Weights of a small image captioner: encoder arch mobilenet_v1.
Rows from block 3 of the text decoder, named by matrix and row number. Rows with one number belong to one attention dimension. Each number is 50 + 15 x the weight over its row's rms, rounded and kept within 0 to 99. All counts start at 0. After the name is the row's rms in percent of the matrix's.
# v: attention value (decoder.blocks.3.attn.v.weight, 128x128), inputs 0-127
# proj: attention output (decoder.blocks.3.attn.proj.weight, 128x128, transposed), outputs 0-127
v.98 101:43 71 35 42 42 54 49 48 44 54 37 23 13 60 60 43 31 93 41 61 87 29 61 71 46 71 57 38 48 63 52 31 40 61 52 50 70 55 53 38 49 53 60 82 37 53 73 16 49 44 58 72 68 69 62 35 62 88 58 44 37 19 24 54 57 47 46 48 66 44 42 68 45 65 59 61 36 36 49 63 54 29 56 54 61 88 25 39 55 24 65 57 49 49 53 50 31 48 59 67 33 44 51 66 47 38 52 53 49 53 63 62 45 37 51 31 81 38 51 66 31 44 48 57 45 69 39 33
proj.98 097:41 43 82 66 28 33 54 44 80 60 58 46 67 61 68 55 74 40 55 57 41 71 39 32 49 50 33 72 52 30 60 47 28 60 42 55 57 52 61 42 36 51 66 11 33 60 39 67 59 59 41 37 51 23 57 40 71 46 65 51 60 45 27 66 36 79 39 78 52 36 53 47 43 70 45 37 20 55 37 35 40 52 67 81 22 59 57 61 80 47 71 62 26 55 70 43 60 33 58 68 31 50 48 28 64 71 37 31 57 47 44 60 54 60 49 73 45 57 22 47 50 59 64 63 38 46 24 67
v.99 102:45 36 74 52 39 40 33 35 66 54 50 64 57 50 26 50 42 25 62 54 63 72 56 40 57 60 63 51 33 59 40 44 45 36 61 45 54 51 67 58 63 34 52 69 43 47 03 48 44 57 25 69 45 73 18 51 35 66 79 66 62 75 35 40 66 57 52 49 36 55 81 32 29 67 85 52 33 48 42 57 70 59 47 66 56 29 38 18 57 51 32 34 55 31 53 44 34 60 68 57 79 50 24 64 64 41 63 54 30 61 55 30 34 67 51 45 42 59 91 49 55 36 55 43 61 65 62 52
proj.99 102:65 64 36 28 60 39 38 91 37 75 40 37 57 66 69 51 76 34 20 57 60 54 17 57 52 62 28 32 82 69 47 37 54 83 43 45 26 50 40 57 49 55 46 47 64 61 69 55 41 40 29 44 57 56 48 31 57 55 41 38 34 45 50 48 51 36 61 58 49 46 41 57 48 31 33 50 62 51 69 67 47 20 47 20 52 52 26 64 45 46 15 35 60 63 37 54 51 53 61 66 59 32 79 65 48 39 32 54 81 57 85 35 70 71 53 48 49 42 65 59 61 51 38 52 39 49 40 21
v.100 108:38 43 50 46 40 74 35 55 41 55 27 47 77 66 27 53 53 85 47 47 48 44 41 76 50 73 41 64 45 60 54 23 61 49 54 50 49 51 45 57 57 27 28 71 54 38 77 46 63 36 36 63 48 41 49 48 45 62 56 77 37 66 21 57 69 48 59 59 66 47 49 55 48 30 53 58 28 09 46 64 17 40 55 52 64 74 34 60 63 37 63 59 36 68 43 71 29 65 52 50 35 65 41 37 65 43 26 67 33 60 34 87 36 55 60 50 54 54 72 42 36 42 12 67 39 38 60 23
proj.100 106:53 38 31 60 57 34 70 10 70 54 66 66 66 66 30 60 53 33 33 60 43 56 65 32 44 58 76 77 44 54 59 32 56 59 39 88 58 50 64 53 31 58 35 25 41 35 55 74 24 30 17 59 59 34 62 24 42 49 34 48 65 62 61 39 44 87 33 61 50 57 50 44 46 56 61 41 37 37 55 38 56 61 57 42 09 45 39 38 45 62 51 41 52 40 58 53 54 21 60 44 42 50 44 31 51 35 31 35 55 26 77 43 59 68 38 46 53 40 47 60 26 65 75 59 51 71 30 59
v.101 112:63 39 30 59 58 60 45 48 47 63 50 43 45 49 58 65 30 50 43 61 58 73 66 48 25 35 29 54 46 49 35 73 30 65 23 25 39 49 70 38 52 71 43 35 51 65 30 54 38 48 23 73 45 88 52 50 70 56 32 20 50 31 45 29 46 40 21 51 49 58 72 22 46 79 62 56 36 58 73 53 56 57 46 73 62 53 41 54 33 28 31 61 50 66 51 42 19 39 53 56 51 55 57 47 58 54 74 68 47 33 53 28 77 76 48 48 46 56 46 23 68 50 85 38 61 73 33 55
proj.101 107:75 26 65 57 28 63 57 61 78 53 65 38 74 76 84 51 36 56 39 63 68 44 24 65 38 59 53 32 59 52 77 64 60 31 66 39 60 35 24 58 60 49 44 49 27 55 75 54 11 13 26 47 48 36 44 67 43 55 55 65 60 62 15 47 42 41 33 52 57 44 39 54 20 39 39 60 62 42 42 76 36 45 57 48 56 43 80 48 42 55 33 54 44 71 42 59 42 60 66 59 43 47 53 57 37 52 40 50 56 73 73 71 52 55 36 41 68 47 53 49 62 42 25 52 67 24 61 33
v.102 096:35 34 53 51 45 27 26 58 49 50 22 52 21 41 27 37 11 56 52 48 65 41 49 45 63 58 66 35 61 25 46 48 42 39 49 66 77 54 59 55 72 54 67 95 67 18 27 42 48 63 55 74 45 65 28 54 33 52 76 70 52 43 49 49 53 49 73 53 49 60 59 66 63 55 57 54 49 57 37 54 62 54 54 52 61 27 64 28 54 65 54 36 72 08 54 43 30 58 58 40 47 53 47 64 41 22 29 55 54 64 51 45 25 16 52 28 69 43 37 47 47 50 42 58 54 66 56 19
proj.102 099:48 70 32 57 67 27 54 87 33 61 34 47 58 54 53 46 84 30 57 41 40 73 45 44 55 59 38 52 51 55 46 41 37 92 33 51 28 53 44 46 67 42 70 56 54 63 68 54 77 75 42 12 48 50 48 22 58 26 59 52 24 55 36 51 75 56 53 52 43 48 68 33 74 67 39 44 45 42 39 30 42 25 51 81 67 57 32 65 61 29 55 41 52 51 46 51 71 41 47 61 65 49 39 50 47 25 51 47 59 51 52 42 62 59 87 66 50 40 61 48 60 60 38 90 20 53 48 45
v.103 096:80 53 67 86 60 55 51 39 60 26 51 50 47 45 66 62 30 42 84 62 17 29 27 49 43 31 41 65 68 56 48 36 61 25 32 39 54 34 48 39 52 46 31 26 43 37 71 59 76 54 41 42 53 49 47 52 37 28 45 62 50 65 48 44 41 48 64 52 52 67 51 27 63 24 83 46 49 33 92 45 71 54 57 68 55 50 36 57 58 67 37 64 57 54 62 50 53 65 22 57 47 18 36 23 73 34 38 57 73 46 54 47 37 33 54 47 62 63 67 73 42 54 47 65 72 50 60 68
proj.103 099:65 51 61 54 48 54 31 23 33 68 71 72 59 60 31 68 68 65 53 54 55 45 39 62 57 16 64 46 44 59 68 35 47 50 51 66 43 51 36 53 33 44 32 36 63 48 41 34 18 21 32 65 52 80 72 61 34 58 46 64 51 65 56 38 69 44 41 42 62 44 42 52 22 33 39 60 60 43 43 44 45 58 44 14 29 42 26 45 34 45 55 34 38 44 32 82 53 41 72 41 54 82 42 60 32 66 69 59 53 53 83 39 63 41 73 58 77 32 45 28 44 52 48 12 54 49 52 37
v.104 111:11 33 47 35 40 16 40 42 51 54 43 68 69 59 19 30 30 71 51 13 55 45 61 45 59 58 60 42 22 59 45 59 40 56 67 59 82 61 38 55 56 34 59 73 57 33 30 46 38 69 30 75 49 47 24 43 43 66 55 67 49 59 49 45 60 51 71 55 48 35 59 57 31 62 53 52 24 40 17 69 41 57 68 28 94 66 54 51 33 49 63 38 51 48 38 55 40 56 43 51 62 63 59 35 28 72 42 62 55 77 54 60 46 40 47 44 69 42 53 49 55 38 17 48 38 70 55 38
proj.104 106:51 58 26 36 83 37 64 72 40 64 46 31 43 81 59 51 71 44 37 58 58 68 76 39 31 55 49 59 87 64 46 29 75 73 43 66 51 35 58 57 52 56 74 35 30 55 68 79 47 59 47 33 63 29 56 09 53 34 60 41 36 46 59 57 46 74 49 58 33 44 64 53 69 60 56 37 70 40 56 37 55 28 49 68 50 25 48 67 58 24 53 40 64 61 70 42 47 54 48 71 41 46 68 52 58 17 58 40 50 48 71 47 49 51 68 33 57 39 74 53 57 37 74 80 46 58 39 66
v.105 106:61 43 58 61 51 72 70 55 65 53 71 60 74 49 45 53 87 32 51 18 31 60 32 58 56 22 36 56 53 48 67 50 83 48 64 65 35 38 29 44 42 57 32 42 63 44 62 59 66 26 73 27 41 19 62 78 41 30 41 59 47 71 67 73 58 50 52 39 38 48 34 63 69 17 27 22 54 56 63 35 34 51 38 42 32 63 64 80 60 64 53 57 47 47 68 64 71 49 42 45 29 58 50 38 42 57 37 63 67 29 40 58 56 54 54 55 36 53 36 51 76 67 43 40 43 23 49 63
proj.105 100:35 56 43 45 53 48 39 20 39 31 55 54 41 24 12 40 30 51 57 53 46 33 86 46 65 34 81 41 24 46 26 50 74 14 55 58 66 52 76 66 47 43 29 64 60 30 44 49 48 44 60 60 43 61 60 85 14 63 43 40 51 53 80 47 35 40 55 42 48 75 41 27 54 34 54 66 71 43 52 43 57 59 46 36 32 55 65 25 51 55 61 51 66 28 46 44 41 54 46 29 61 60 40 46 33 61 59 63 27 36 56 43 25 18 55 55 40 55 70 47 30 48 55 41 53 43 77 53
v.106 108:61 68 53 45 46 75 62 62 42 45 33 21 29 35 75 66 69 62 47 71 31 36 38 69 59 76 38 61 80 48 61 33 54 50 39 57 28 55 35 57 47 55 52 34 43 50 95 52 64 34 87 13 42 53 77 19 50 39 51 40 29 38 43 57 48 56 37 51 77 54 24 72 63 28 46 58 79 40 64 39 40 38 45 39 25 42 56 60 56 51 67 56 50 63 53 63 61 43 48 30 26 43 57 58 48 29 46 25 53 50 41 53 44 39 64 47 53 54 47 66 24 55 48 64 52 20 43 52
proj.106 103:53 39 51 76 19 43 44 15 58 32 36 71 48 14 36 56 47 47 70 35 45 46 56 58 58 36 48 62 00 34 52 65 27 53 51 53 56 81 64 32 48 54 54 59 55 46 28 34 75 72 58 68 51 55 50 51 54 58 38 58 63 44 55 54 68 68 38 41 71 46 61 51 61 76 54 41 09 54 45 33 44 78 51 53 45 68 42 37 46 56 58 60 29 32 57 49 64 40 38 26 51 61 35 29 54 59 46 42 35 33 11 51 46 43 37 60 28 58 37 53 30 64 52 44 54 75 39 70
v.107 106:32 29 46 50 56 56 62 54 44 42 35 32 42 45 36 46 20 67 58 66 58 36 58 39 30 49 58 49 29 00 38 74 44 72 26 34 68 48 53 37 53 47 79 55 67 39 52 64 27 48 58 57 51 63 39 33 63 67 41 38 62 30 63 20 43 50 73 42 52 27 51 55 41 79 72 62 38 41 38 63 55 63 65 41 79 35 73 41 19 46 53 45 28 41 27 38 43 31 51 36 83 52 81 50 50 56 47 53 59 67 69 54 54 43 42 30 65 47 39 33 40 44 39 40 46 66 51 20
proj.107 103:55 59 42 63 53 45 60 90 66 55 36 41 53 66 77 66 43 73 57 29 41 55 46 52 40 68 41 58 51 60 53 51 51 84 47 50 33 34 31 39 66 47 82 52 45 50 61 60 73 83 37 22 36 44 65 42 68 26 73 68 31 77 35 83 64 56 28 55 47 25 63 55 70 55 36 23 63 47 46 42 65 27 52 71 59 35 64 61 56 15 41 60 42 43 71 41 54 62 67 54 32 34 39 42 47 14 58 52 53 57 50 55 54 63 50 52 55 45 59 42 76 53 60 83 55 51 45 54
v.108 114:30 28 50 34 51 33 45 45 55 80 48 73 99 58 40 55 62 25 47 30 28 62 63 49 57 72 46 78 51 51 42 60 51 62 56 57 45 73 40 85 51 36 30 28 56 51 13 54 39 71 42 33 21 47 30 46 58 44 58 58 39 80 48 39 66 57 33 42 58 61 83 42 39 47 58 62 40 56 36 41 28 65 49 47 70 34 53 41 36 57 62 33 45 66 37 60 46 53 69 47 79 69 30 47 40 71 61 36 29 64 41 31 50 61 53 83 38 63 62 54 62 41 55 51 50 51 58 61
proj.108 113:67 45 04 33 63 55 53 76 34 44 22 39 43 53 46 38 45 38 33 57 69 37 69 66 41 68 45 49 79 67 52 54 79 56 58 46 54 59 45 59 68 69 45 56 33 60 73 70 50 61 65 74 68 47 25 27 33 60 35 40 72 30 61 32 46 48 54 36 64 76 52 65 78 63 49 45 44 55 77 71 55 31 40 39 67 34 38 54 40 44 13 35 56 52 38 41 55 61 41 49 49 35 70 67 54 27 31 53 38 46 54 37 59 61 27 18 30 42 78 60 39 50 54 52 64 60 40 41
v.109 100:56 41 66 53 28 55 42 50 40 31 46 61 30 36 37 70 75 36 59 57 08 85 26 39 53 57 33 61 59 32 59 66 42 43 34 49 14 57 38 65 58 53 27 30 54 71 34 66 61 60 61 31 31 46 61 52 22 54 47 66 57 71 64 64 50 60 49 47 45 35 53 55 60 48 50 53 68 72 65 41 56 57 41 42 42 17 74 64 60 83 58 51 64 40 34 67 70 65 33 32 44 52 57 61 56 44 60 49 51 37 29 44 62 79 75 32 41 50 72 62 33 50 54 64 77 19 43 63
proj.109 097:59 51 41 47 50 66 50 40 27 53 52 48 32 50 57 66 49 64 52 42 58 36 68 46 51 52 65 29 08 38 43 81 52 37 64 47 53 74 67 49 63 31 38 93 68 40 41 18 64 24 73 68 64 67 55 54 45 65 27 53 50 45 76 46 75 30 54 40 52 59 64 34 76 47 40 62 37 37 52 50 39 59 48 15 56 62 39 41 31 55 11 29 69 34 49 44 54 61 32 26 67 73 43 58 37 39 61 42 57 37 31 24 49 45 44 48 56 51 77 46 51 45 20 28 60 57 48 57
v.110 109:48 48 54 73 59 53 51 52 50 80 82 81 42 45 39 82 53 61 42 20 72 63 43 74 30 11 33 45 54 48 47 42 39 73 18 40 47 37 57 31 42 60 32 50 49 59 41 61 54 46 31 64 46 54 55 70 43 42 24 18 54 49 57 52 39 40 33 56 45 45 69 37 63 38 40 44 50 50 33 41 57 65 51 44 65 57 43 64 54 28 40 58 63 29 95 51 42 47 52 47 41 58 44 34 46 58 54 77 58 34 38 34 68 68 46 63 69 70 21 36 65 62 57 30 57 87 51 32
proj.110 106:53 56 40 51 53 61 50 45 56 35 91 33 61 70 59 44 43 36 56 83 66 42 50 22 40 41 58 38 40 48 48 60 57 36 57 51 52 39 54 73 51 18 59 66 12 41 66 58 13 23 65 35 60 47 42 63 14 63 69 66 54 47 49 46 42 43 66 49 41 66 31 51 08 50 53 57 60 28 46 71 56 29 38 56 69 50 68 43 45 63 58 68 54 49 51 57 67 73 46 56 52 43 64 42 30 57 65 53 34 54 76 73 39 44 41 35 59 47 56 49 52 35 44 29 54 10 78 33
v.111 117:39 45 36 84 78 44 58 52 58 46 61 37 64 31 78 30 49 30 56 46 43 52 54 19 50 48 47 61 59 52 46 60 80 25 49 47 57 23 47 41 50 48 43 56 57 46 49 50 52 27 87 48 43 33 43 50 54 12 42 70 62 28 55 41 48 51 16 48 30 73 48 43 64 26 35 41 15 48 81 41 38 46 42 55 69 68 34 78 46 54 55 58 37 43 42 52 38 21 64 57 45 41 68 68 47 44 31 68 49 61 56 48 66 11 27 71 43 51 40 47 65 61 71 40 49 70 58 53
proj.111 112:37 51 50 58 44 27 49 46 46 70 36 50 54 40 17 42 34 57 58 49 42 45 59 65 69 44 50 36 73 53 75 32 54 41 44 49 69 35 41 44 60 81 37 52 49 39 65 61 50 40 30 26 40 69 48 83 55 64 60 68 64 60 61 60 50 53 33 31 60 83 52 40 47 44 59 59 83 58 50 47 38 56 68 60 15 42 70 46 74 37 87 37 46 38 30 60 51 69 49 39 62 48 39 36 34 68 44 67 49 66 77 76 47 27 56 81 71 37 67 29 41 65 57 80 58 29 41 60
v.112 115:96 43 41 72 56 78 42 61 61 62 56 57 43 55 44 73 41 47 48 63 72 65 40 70 28 23 39 41 56 22 46 40 58 63 37 42 20 32 71 35 50 67 59 41 64 59 42 58 46 37 21 55 51 60 71 82 61 44 36 06 58 45 63 41 31 44 46 54 40 58 59 35 64 59 50 47 60 65 65 35 61 58 44 68 25 35 58 47 61 31 30 56 58 35 70 40 49 53 58 41 53 56 29 46 68 36 43 43 45 14 42 37 55 69 38 48 37 61 23 12 68 59 61 37 46 43 51 39
proj.112 105:52 44 64 64 37 67 58 59 65 22 65 60 65 53 57 46 43 38 56 56 41 41 19 52 58 71 48 51 26 57 41 59 40 40 51 32 34 34 22 58 46 32 32 84 50 50 65 31 51 35 66 36 29 57 48 69 30 52 53 56 46 74 20 37 57 15 52 49 50 48 35 45 24 26 39 53 43 45 40 81 69 47 41 53 74 61 62 39 48 74 37 56 48 53 43 56 57 52 76 46 62 34 28 56 25 63 49 71 44 56 56 65 48 71 47 44 41 61 29 47 47 39 32 27 41 38 97 14
v.113 109:36 50 49 56 44 30 44 34 41 41 46 50 29 42 45 48 32 39 52 69 61 80 70 24 35 40 48 45 38 51 40 70 20 51 30 18 61 58 65 47 61 51 32 59 34 70 12 49 46 65 37 77 54 84 32 43 48 72 55 62 47 45 43 48 59 45 40 47 44 52 75 27 35 83 71 58 34 59 54 62 68 51 44 64 65 47 36 33 39 47 39 53 59 57 25 42 33 52 56 73 49 52 57 64 62 46 73 80 42 49 61 34 70 74 55 39 52 44 76 55 49 40 74 48 79 89 33 65
proj.113 103:71 47 67 35 47 54 46 75 58 86 65 24 62 79 89 60 59 62 30 59 62 52 19 52 34 54 44 32 79 46 67 67 47 39 66 44 55 52 44 55 61 45 50 28 50 57 61 58 17 18 16 49 65 44 41 54 65 45 41 62 49 53 39 49 38 45 53 64 51 36 44 45 31 50 41 58 66 50 47 59 23 27 60 42 46 46 55 62 44 43 28 42 58 62 44 47 35 59 49 64 45 58 65 66 51 46 46 38 77 79 77 46 63 52 49 56 83 40 63 45 83 55 16 52 60 19 36 44
v.114 103:72 40 55 72 45 84 69 49 48 68 32 47 38 65 18 69 59 70 56 59 65 52 39 75 15 29 38 59 38 00 53 39 64 76 25 30 36 49 45 41 46 53 30 53 59 66 52 48 53 35 54 43 53 38 73 81 56 73 23 40 33 63 64 58 51 47 77 35 56 27 55 59 67 58 74 60 48 48 47 41 42 55 45 51 49 60 61 60 52 48 71 59 44 46 48 66 65 65 52 54 50 72 36 38 72 43 32 67 51 21 48 59 55 71 58 42 52 54 34 55 42 52 34 49 58 54 42 37
proj.114 098:39 59 58 63 42 56 67 63 77 43 61 47 61 63 53 69 48 63 51 46 29 37 50 20 43 76 76 78 14 45 15 68 36 30 62 60 46 61 59 64 46 21 41 51 49 42 44 61 69 65 76 48 44 46 59 59 25 38 44 62 68 68 43 56 42 37 50 72 59 56 39 28 41 48 32 33 34 37 39 58 69 25 35 56 40 53 58 31 56 43 28 51 51 17 68 26 58 50 76 30 31 43 18 48 30 44 64 58 28 30 46 35 52 62 39 46 43 48 46 31 51 62 51 23 59 32 66 51
v.115 119:27 58 55 51 36 32 47 43 28 63 33 51 51 55 47 65 56 82 53 52 35 27 41 61 39 84 52 77 51 43 40 38 40 61 35 43 50 70 38 71 44 24 24 41 32 67 55 39 50 76 51 33 42 47 51 27 41 70 49 57 43 55 37 50 56 56 45 47 75 35 69 54 39 45 77 87 34 28 38 52 30 52 61 39 84 65 36 48 39 52 79 48 45 58 37 70 57 61 49 59 72 45 30 49 58 56 55 37 35 70 41 53 39 56 55 69 72 55 70 83 07 36 41 69 66 61 56 50
proj.115 110:56 48 32 57 52 54 59 49 55 67 49 43 44 77 57 68 66 58 52 57 55 43 59 34 31 61 41 74 59 47 58 47 45 73 50 66 58 73 56 45 41 55 62 34 24 49 40 64 53 56 69 73 83 46 44 09 58 62 51 65 87 25 64 53 58 73 51 59 67 62 59 72 61 90 43 28 15 49 58 48 53 42 45 47 40 37 28 54 51 46 35 36 38 37 64 44 76 51 41 42 32 48 64 50 56 44 48 34 40 31 39 30 71 73 25 31 46 41 51 46 39 55 71 27 67 63 10 67
v.116 108:51 35 23 54 29 46 27 58 35 30 41 63 26 63 45 46 49 78 38 44 28 57 28 49 52 77 39 39 41 63 51 66 58 34 53 60 42 43 40 46 51 56 44 61 70 67 54 50 47 57 52 76 48 23 65 70 38 51 35 68 88 31 57 59 35 50 49 61 39 20 27 67 55 48 15 63 41 54 56 59 47 42 59 23 77 72 66 92 57 78 68 55 58 22 39 58 51 68 24 42 43 43 73 42 41 62 43 49 51 56 32 77 64 41 50 40 47 29 50 38 41 52 43 60 42 22 46 38
proj.116 104:16 40 55 58 52 50 90 18 44 65 48 52 33 73 44 58 46 55 65 52 52 57 98 18 57 60 69 44 40 43 57 43 62 47 54 51 74 38 53 35 45 48 38 77 32 30 38 26 64 16 69 26 50 52 76 43 61 70 56 45 48 44 60 64 68 51 33 42 33 78 80 38 71 36 66 64 48 36 37 34 54 82 62 57 46 40 62 47 56 60 66 33 65 51 69 50 55 51 44 56 50 63 26 39 45 58 65 42 56 29 19 51 43 56 49 55 67 57 47 41 42 32 55 59 41 61 41 72
v.117 109:48 42 58 40 38 57 38 50 65 76 67 62 68 53 41 59 77 50 46 01 45 54 38 77 75 57 39 68 63 79 65 28 71 40 77 88 41 46 32 57 45 55 35 49 51 35 60 40 69 34 63 40 38 34 58 64 45 36 64 65 39 70 35 63 73 53 31 44 52 67 50 60 54 17 36 29 41 42 59 39 32 45 43 54 38 79 38 73 63 44 56 53 60 50 88 71 51 51 50 47 26 61 29 47 26 61 47 61 61 40 36 55 35 44 67 64 54 61 44 49 73 56 40 45 36 28 53 54
proj.117 100:46 47 36 48 46 40 40 16 34 34 61 58 57 30 15 27 64 15 46 77 54 45 86 50 62 36 64 44 40 40 44 28 70 32 42 67 67 49 78 71 38 53 36 51 44 38 59 63 35 37 67 67 58 43 51 55 13 79 45 24 60 23 66 37 31 64 64 44 51 78 46 37 53 48 49 72 43 42 57 47 43 61 50 28 28 58 58 31 51 60 66 48 50 43 39 54 63 33 40 42 64 56 58 38 49 61 36 48 30 29 61 56 38 27 60 45 22 51 65 60 11 42 65 44 46 59 59 55
v.118 110:79 30 42 43 30 70 23 47 64 58 65 56 17 72 39 63 37 60 45 33 70 62 39 77 51 47 39 33 58 66 60 43 53 52 54 78 37 48 61 30 48 87 50 62 72 49 46 34 54 46 41 85 52 45 70 86 51 59 66 41 77 47 39 54 40 45 45 46 39 53 50 63 56 57 35 40 58 70 67 50 73 42 51 65 33 69 60 54 72 46 40 58 69 27 91 49 37 68 39 53 36 44 42 54 40 54 53 61 72 12 45 52 42 53 65 41 56 47 33 41 77 63 66 53 37 25 43 33
proj.118 106:33 52 74 53 42 70 56 38 45 37 73 56 64 56 59 35 69 26 58 70 61 60 64 31 72 47 64 35 35 31 52 43 59 34 55 39 54 31 60 65 44 27 38 69 46 56 50 33 38 21 76 33 32 41 66 75 31 76 61 25 35 41 27 47 47 32 60 57 32 58 53 29 49 17 32 73 35 37 34 52 43 69 57 42 59 70 76 43 55 69 56 53 46 63 43 58 69 29 63 75 53 56 30 46 41 72 53 45 56 40 33 51 33 58 71 54 36 63 42 52 43 28 34 35 20 48 77 29
v.119 114:38 29 37 52 51 12 12 53 57 68 62 60 49 35 50 59 30 49 48 27 46 54 47 42 56 70 52 54 57 51 34 63 35 50 52 72 38 47 53 56 50 55 73 33 56 46 15 50 32 73 30 50 33 67 43 32 48 32 58 16 68 31 62 23 40 57 16 59 43 71 73 41 34 60 51 58 37 71 48 40 55 67 58 47 67 36 61 50 27 35 46 37 70 33 62 52 45 33 50 29 79 54 43 65 22 62 60 29 53 58 40 19 43 38 33 67 58 59 23 21 64 48 61 40 50 58 62 42
proj.119 106:66 48 30 59 53 58 52 82 30 38 41 41 44 64 64 32 67 33 59 61 63 55 48 76 48 69 17 32 70 57 68 34 57 76 39 29 43 30 29 47 61 62 71 87 29 57 85 42 58 50 84 39 54 50 34 25 56 65 70 53 48 34 38 50 78 47 61 26 49 56 68 69 64 65 41 47 48 48 54 68 48 42 49 58 87 42 62 63 56 43 51 39 43 66 43 59 79 68 38 56 70 35 63 54 39 41 44 58 41 60 48 76 51 58 64 29 36 49 70 54 48 19 47 60 48 60 63 42
v.120 108:54 67 37 46 46 75 69 55 36 65 43 24 16 54 66 51 66 54 27 89 85 65 63 51 38 74 54 47 45 39 53 50 49 56 43 42 40 54 61 46 44 56 48 71 44 85 56 27 40 30 85 54 58 61 69 54 69 80 46 44 52 22 33 56 58 52 23 38 52 34 50 65 52 72 47 67 44 54 61 50 47 32 32 59 49 67 33 43 61 39 61 53 37 43 38 43 38 37 88 64 45 51 52 88 68 36 70 46 21 41 56 56 68 59 51 42 46 42 57 52 34 51 80 41 52 60 32 37
proj.120 103:29 43 74 59 14 37 59 61 80 60 28 39 60 42 71 53 30 48 54 45 40 47 33 32 59 73 37 53 37 27 52 71 29 39 52 32 59 59 54 40 56 58 46 40 47 51 36 54 79 63 49 35 44 36 48 72 76 56 54 56 72 41 30 72 25 47 35 70 62 67 43 42 52 54 46 48 25 65 46 55 42 51 70 68 34 70 67 56 75 59 41 66 43 41 57 28 54 53 54 48 38 27 43 33 61 77 25 44 63 49 20 59 58 63 12 78 39 67 30 44 50 74 42 61 52 31 25 58
v.121 112:53 50 59 21 47 80 60 50 43 34 50 31 57 48 63 52 61 39 46 72 21 45 63 48 68 59 37 71 47 88 51 67 48 39 43 42 57 53 57 41 47 64 46 32 42 40 82 66 56 35 52 56 55 78 34 26 66 56 51 63 52 61 21 40 61 43 48 47 73 44 31 41 31 52 54 46 67 17 61 73 47 47 45 63 23 46 42 48 37 55 28 57 34 94 55 47 24 43 32 53 44 47 84 25 46 61 74 56 54 70 59 71 48 70 74 41 32 49 79 48 43 46 55 49 51 22 32 58
proj.121 110:69 28 52 46 35 56 39 11 71 61 55 63 63 41 56 54 21 60 32 38 66 43 49 68 44 28 74 31 41 55 64 51 65 45 55 67 59 55 58 48 49 56 47 20 56 42 36 48 03 29 00 82 46 42 59 55 56 47 38 40 39 51 36 67 43 67 36 53 50 24 46 58 42 31 57 69 62 42 58 41 41 67 56 18 44 47 55 37 13 54 37 72 41 63 47 64 31 31 55 52 29 62 58 44 73 36 42 39 64 53 47 47 50 40 39 44 53 54 46 75 57 57 44 56 60 65 29 53
v.122 112:45 33 71 41 34 83 58 43 42 57 61 44 39 45 32 69 66 40 49 48 45 77 52 57 46 28 24 75 50 46 53 66 48 59 18 43 51 52 54 32 45 73 11 45 49 51 57 58 64 34 71 58 47 75 42 56 53 65 51 68 47 69 26 55 75 39 45 28 57 46 60 46 46 45 69 43 53 27 65 64 46 55 36 72 36 62 47 57 40 51 37 67 46 69 69 61 29 47 43 63 34 62 69 39 46 63 73 99 68 41 48 62 55 89 87 46 51 60 63 51 61 55 63 41 68 47 23 42
proj.122 105:67 47 47 45 39 58 38 29 68 65 76 42 75 54 62 52 31 55 38 61 64 37 57 45 43 38 85 31 31 41 52 61 68 26 62 72 64 51 75 71 58 27 46 27 51 34 50 63 00 24 09 71 54 40 59 74 26 55 44 52 48 49 44 66 28 59 53 64 49 44 39 30 33 39 34 71 69 32 48 47 32 43 58 19 39 52 75 27 22 47 29 67 49 41 43 51 49 40 56 47 35 61 54 43 53 35 44 39 54 52 65 42 47 38 47 47 55 46 68 61 61 59 31 47 65 36 44 50
v.123 105:68 15 30 62 40 75 20 47 57 60 26 55 58 79 21 53 43 47 40 65 47 75 43 65 41 82 38 51 34 40 46 44 70 43 56 50 25 49 55 49 62 42 32 70 75 66 17 44 45 34 38 79 40 41 51 85 52 79 60 71 67 64 37 50 62 51 47 48 47 46 65 50 45 61 52 66 17 48 56 51 42 43 44 50 67 63 59 58 59 47 60 47 50 39 24 62 34 75 72 50 62 76 29 41 68 37 33 58 19 46 39 61 57 57 48 44 22 41 67 37 59 46 42 56 47 27 50 38
proj.123 101:32 33 45 57 39 36 86 52 62 67 31 48 64 76 49 49 52 31 23 52 47 51 65 35 59 98 60 56 56 60 42 36 62 53 54 50 48 41 43 49 42 61 11 58 46 47 72 54 60 19 37 36 47 42 70 39 53 66 24 33 65 57 47 41 50 46 27 50 54 90 56 29 73 24 53 45 36 44 60 62 62 41 57 47 33 45 49 49 62 61 21 25 59 43 54 40 55 32 75 58 48 34 17 46 29 47 27 56 66 35 65 35 65 83 32 51 48 52 57 45 37 55 40 65 34 57 44 36
v.124 110:51 60 58 06 48 72 60 56 55 70 50 49 67 73 37 46 60 60 39 39 80 27 70 80 65 44 63 54 46 71 57 27 49 58 76 60 77 59 60 56 49 61 61 63 44 28 74 37 53 41 41 60 66 66 41 56 74 64 63 60 31 65 21 47 66 43 70 43 72 53 43 55 43 55 48 34 74 27 26 61 48 43 50 70 16 53 28 18 61 40 40 47 37 71 80 43 29 53 59 66 39 59 30 35 44 62 65 42 47 52 64 71 26 57 61 49 59 53 60 44 56 40 46 46 20 45 45 42
proj.124 105:53 44 49 35 51 49 43 37 73 36 55 60 65 30 42 38 52 21 28 50 49 50 39 44 48 36 62 64 55 49 33 47 53 49 44 66 40 56 56 64 45 43 58 06 53 59 38 77 31 68 30 71 42 27 43 37 35 28 54 16 39 41 17 42 14 61 61 78 40 21 29 59 41 48 48 56 33 53 55 43 58 44 41 45 52 62 42 44 36 57 53 79 40 69 45 47 37 16 57 66 33 41 68 45 87 40 30 39 49 38 47 43 53 54 42 42 21 63 14 79 42 62 68 49 38 59 46 38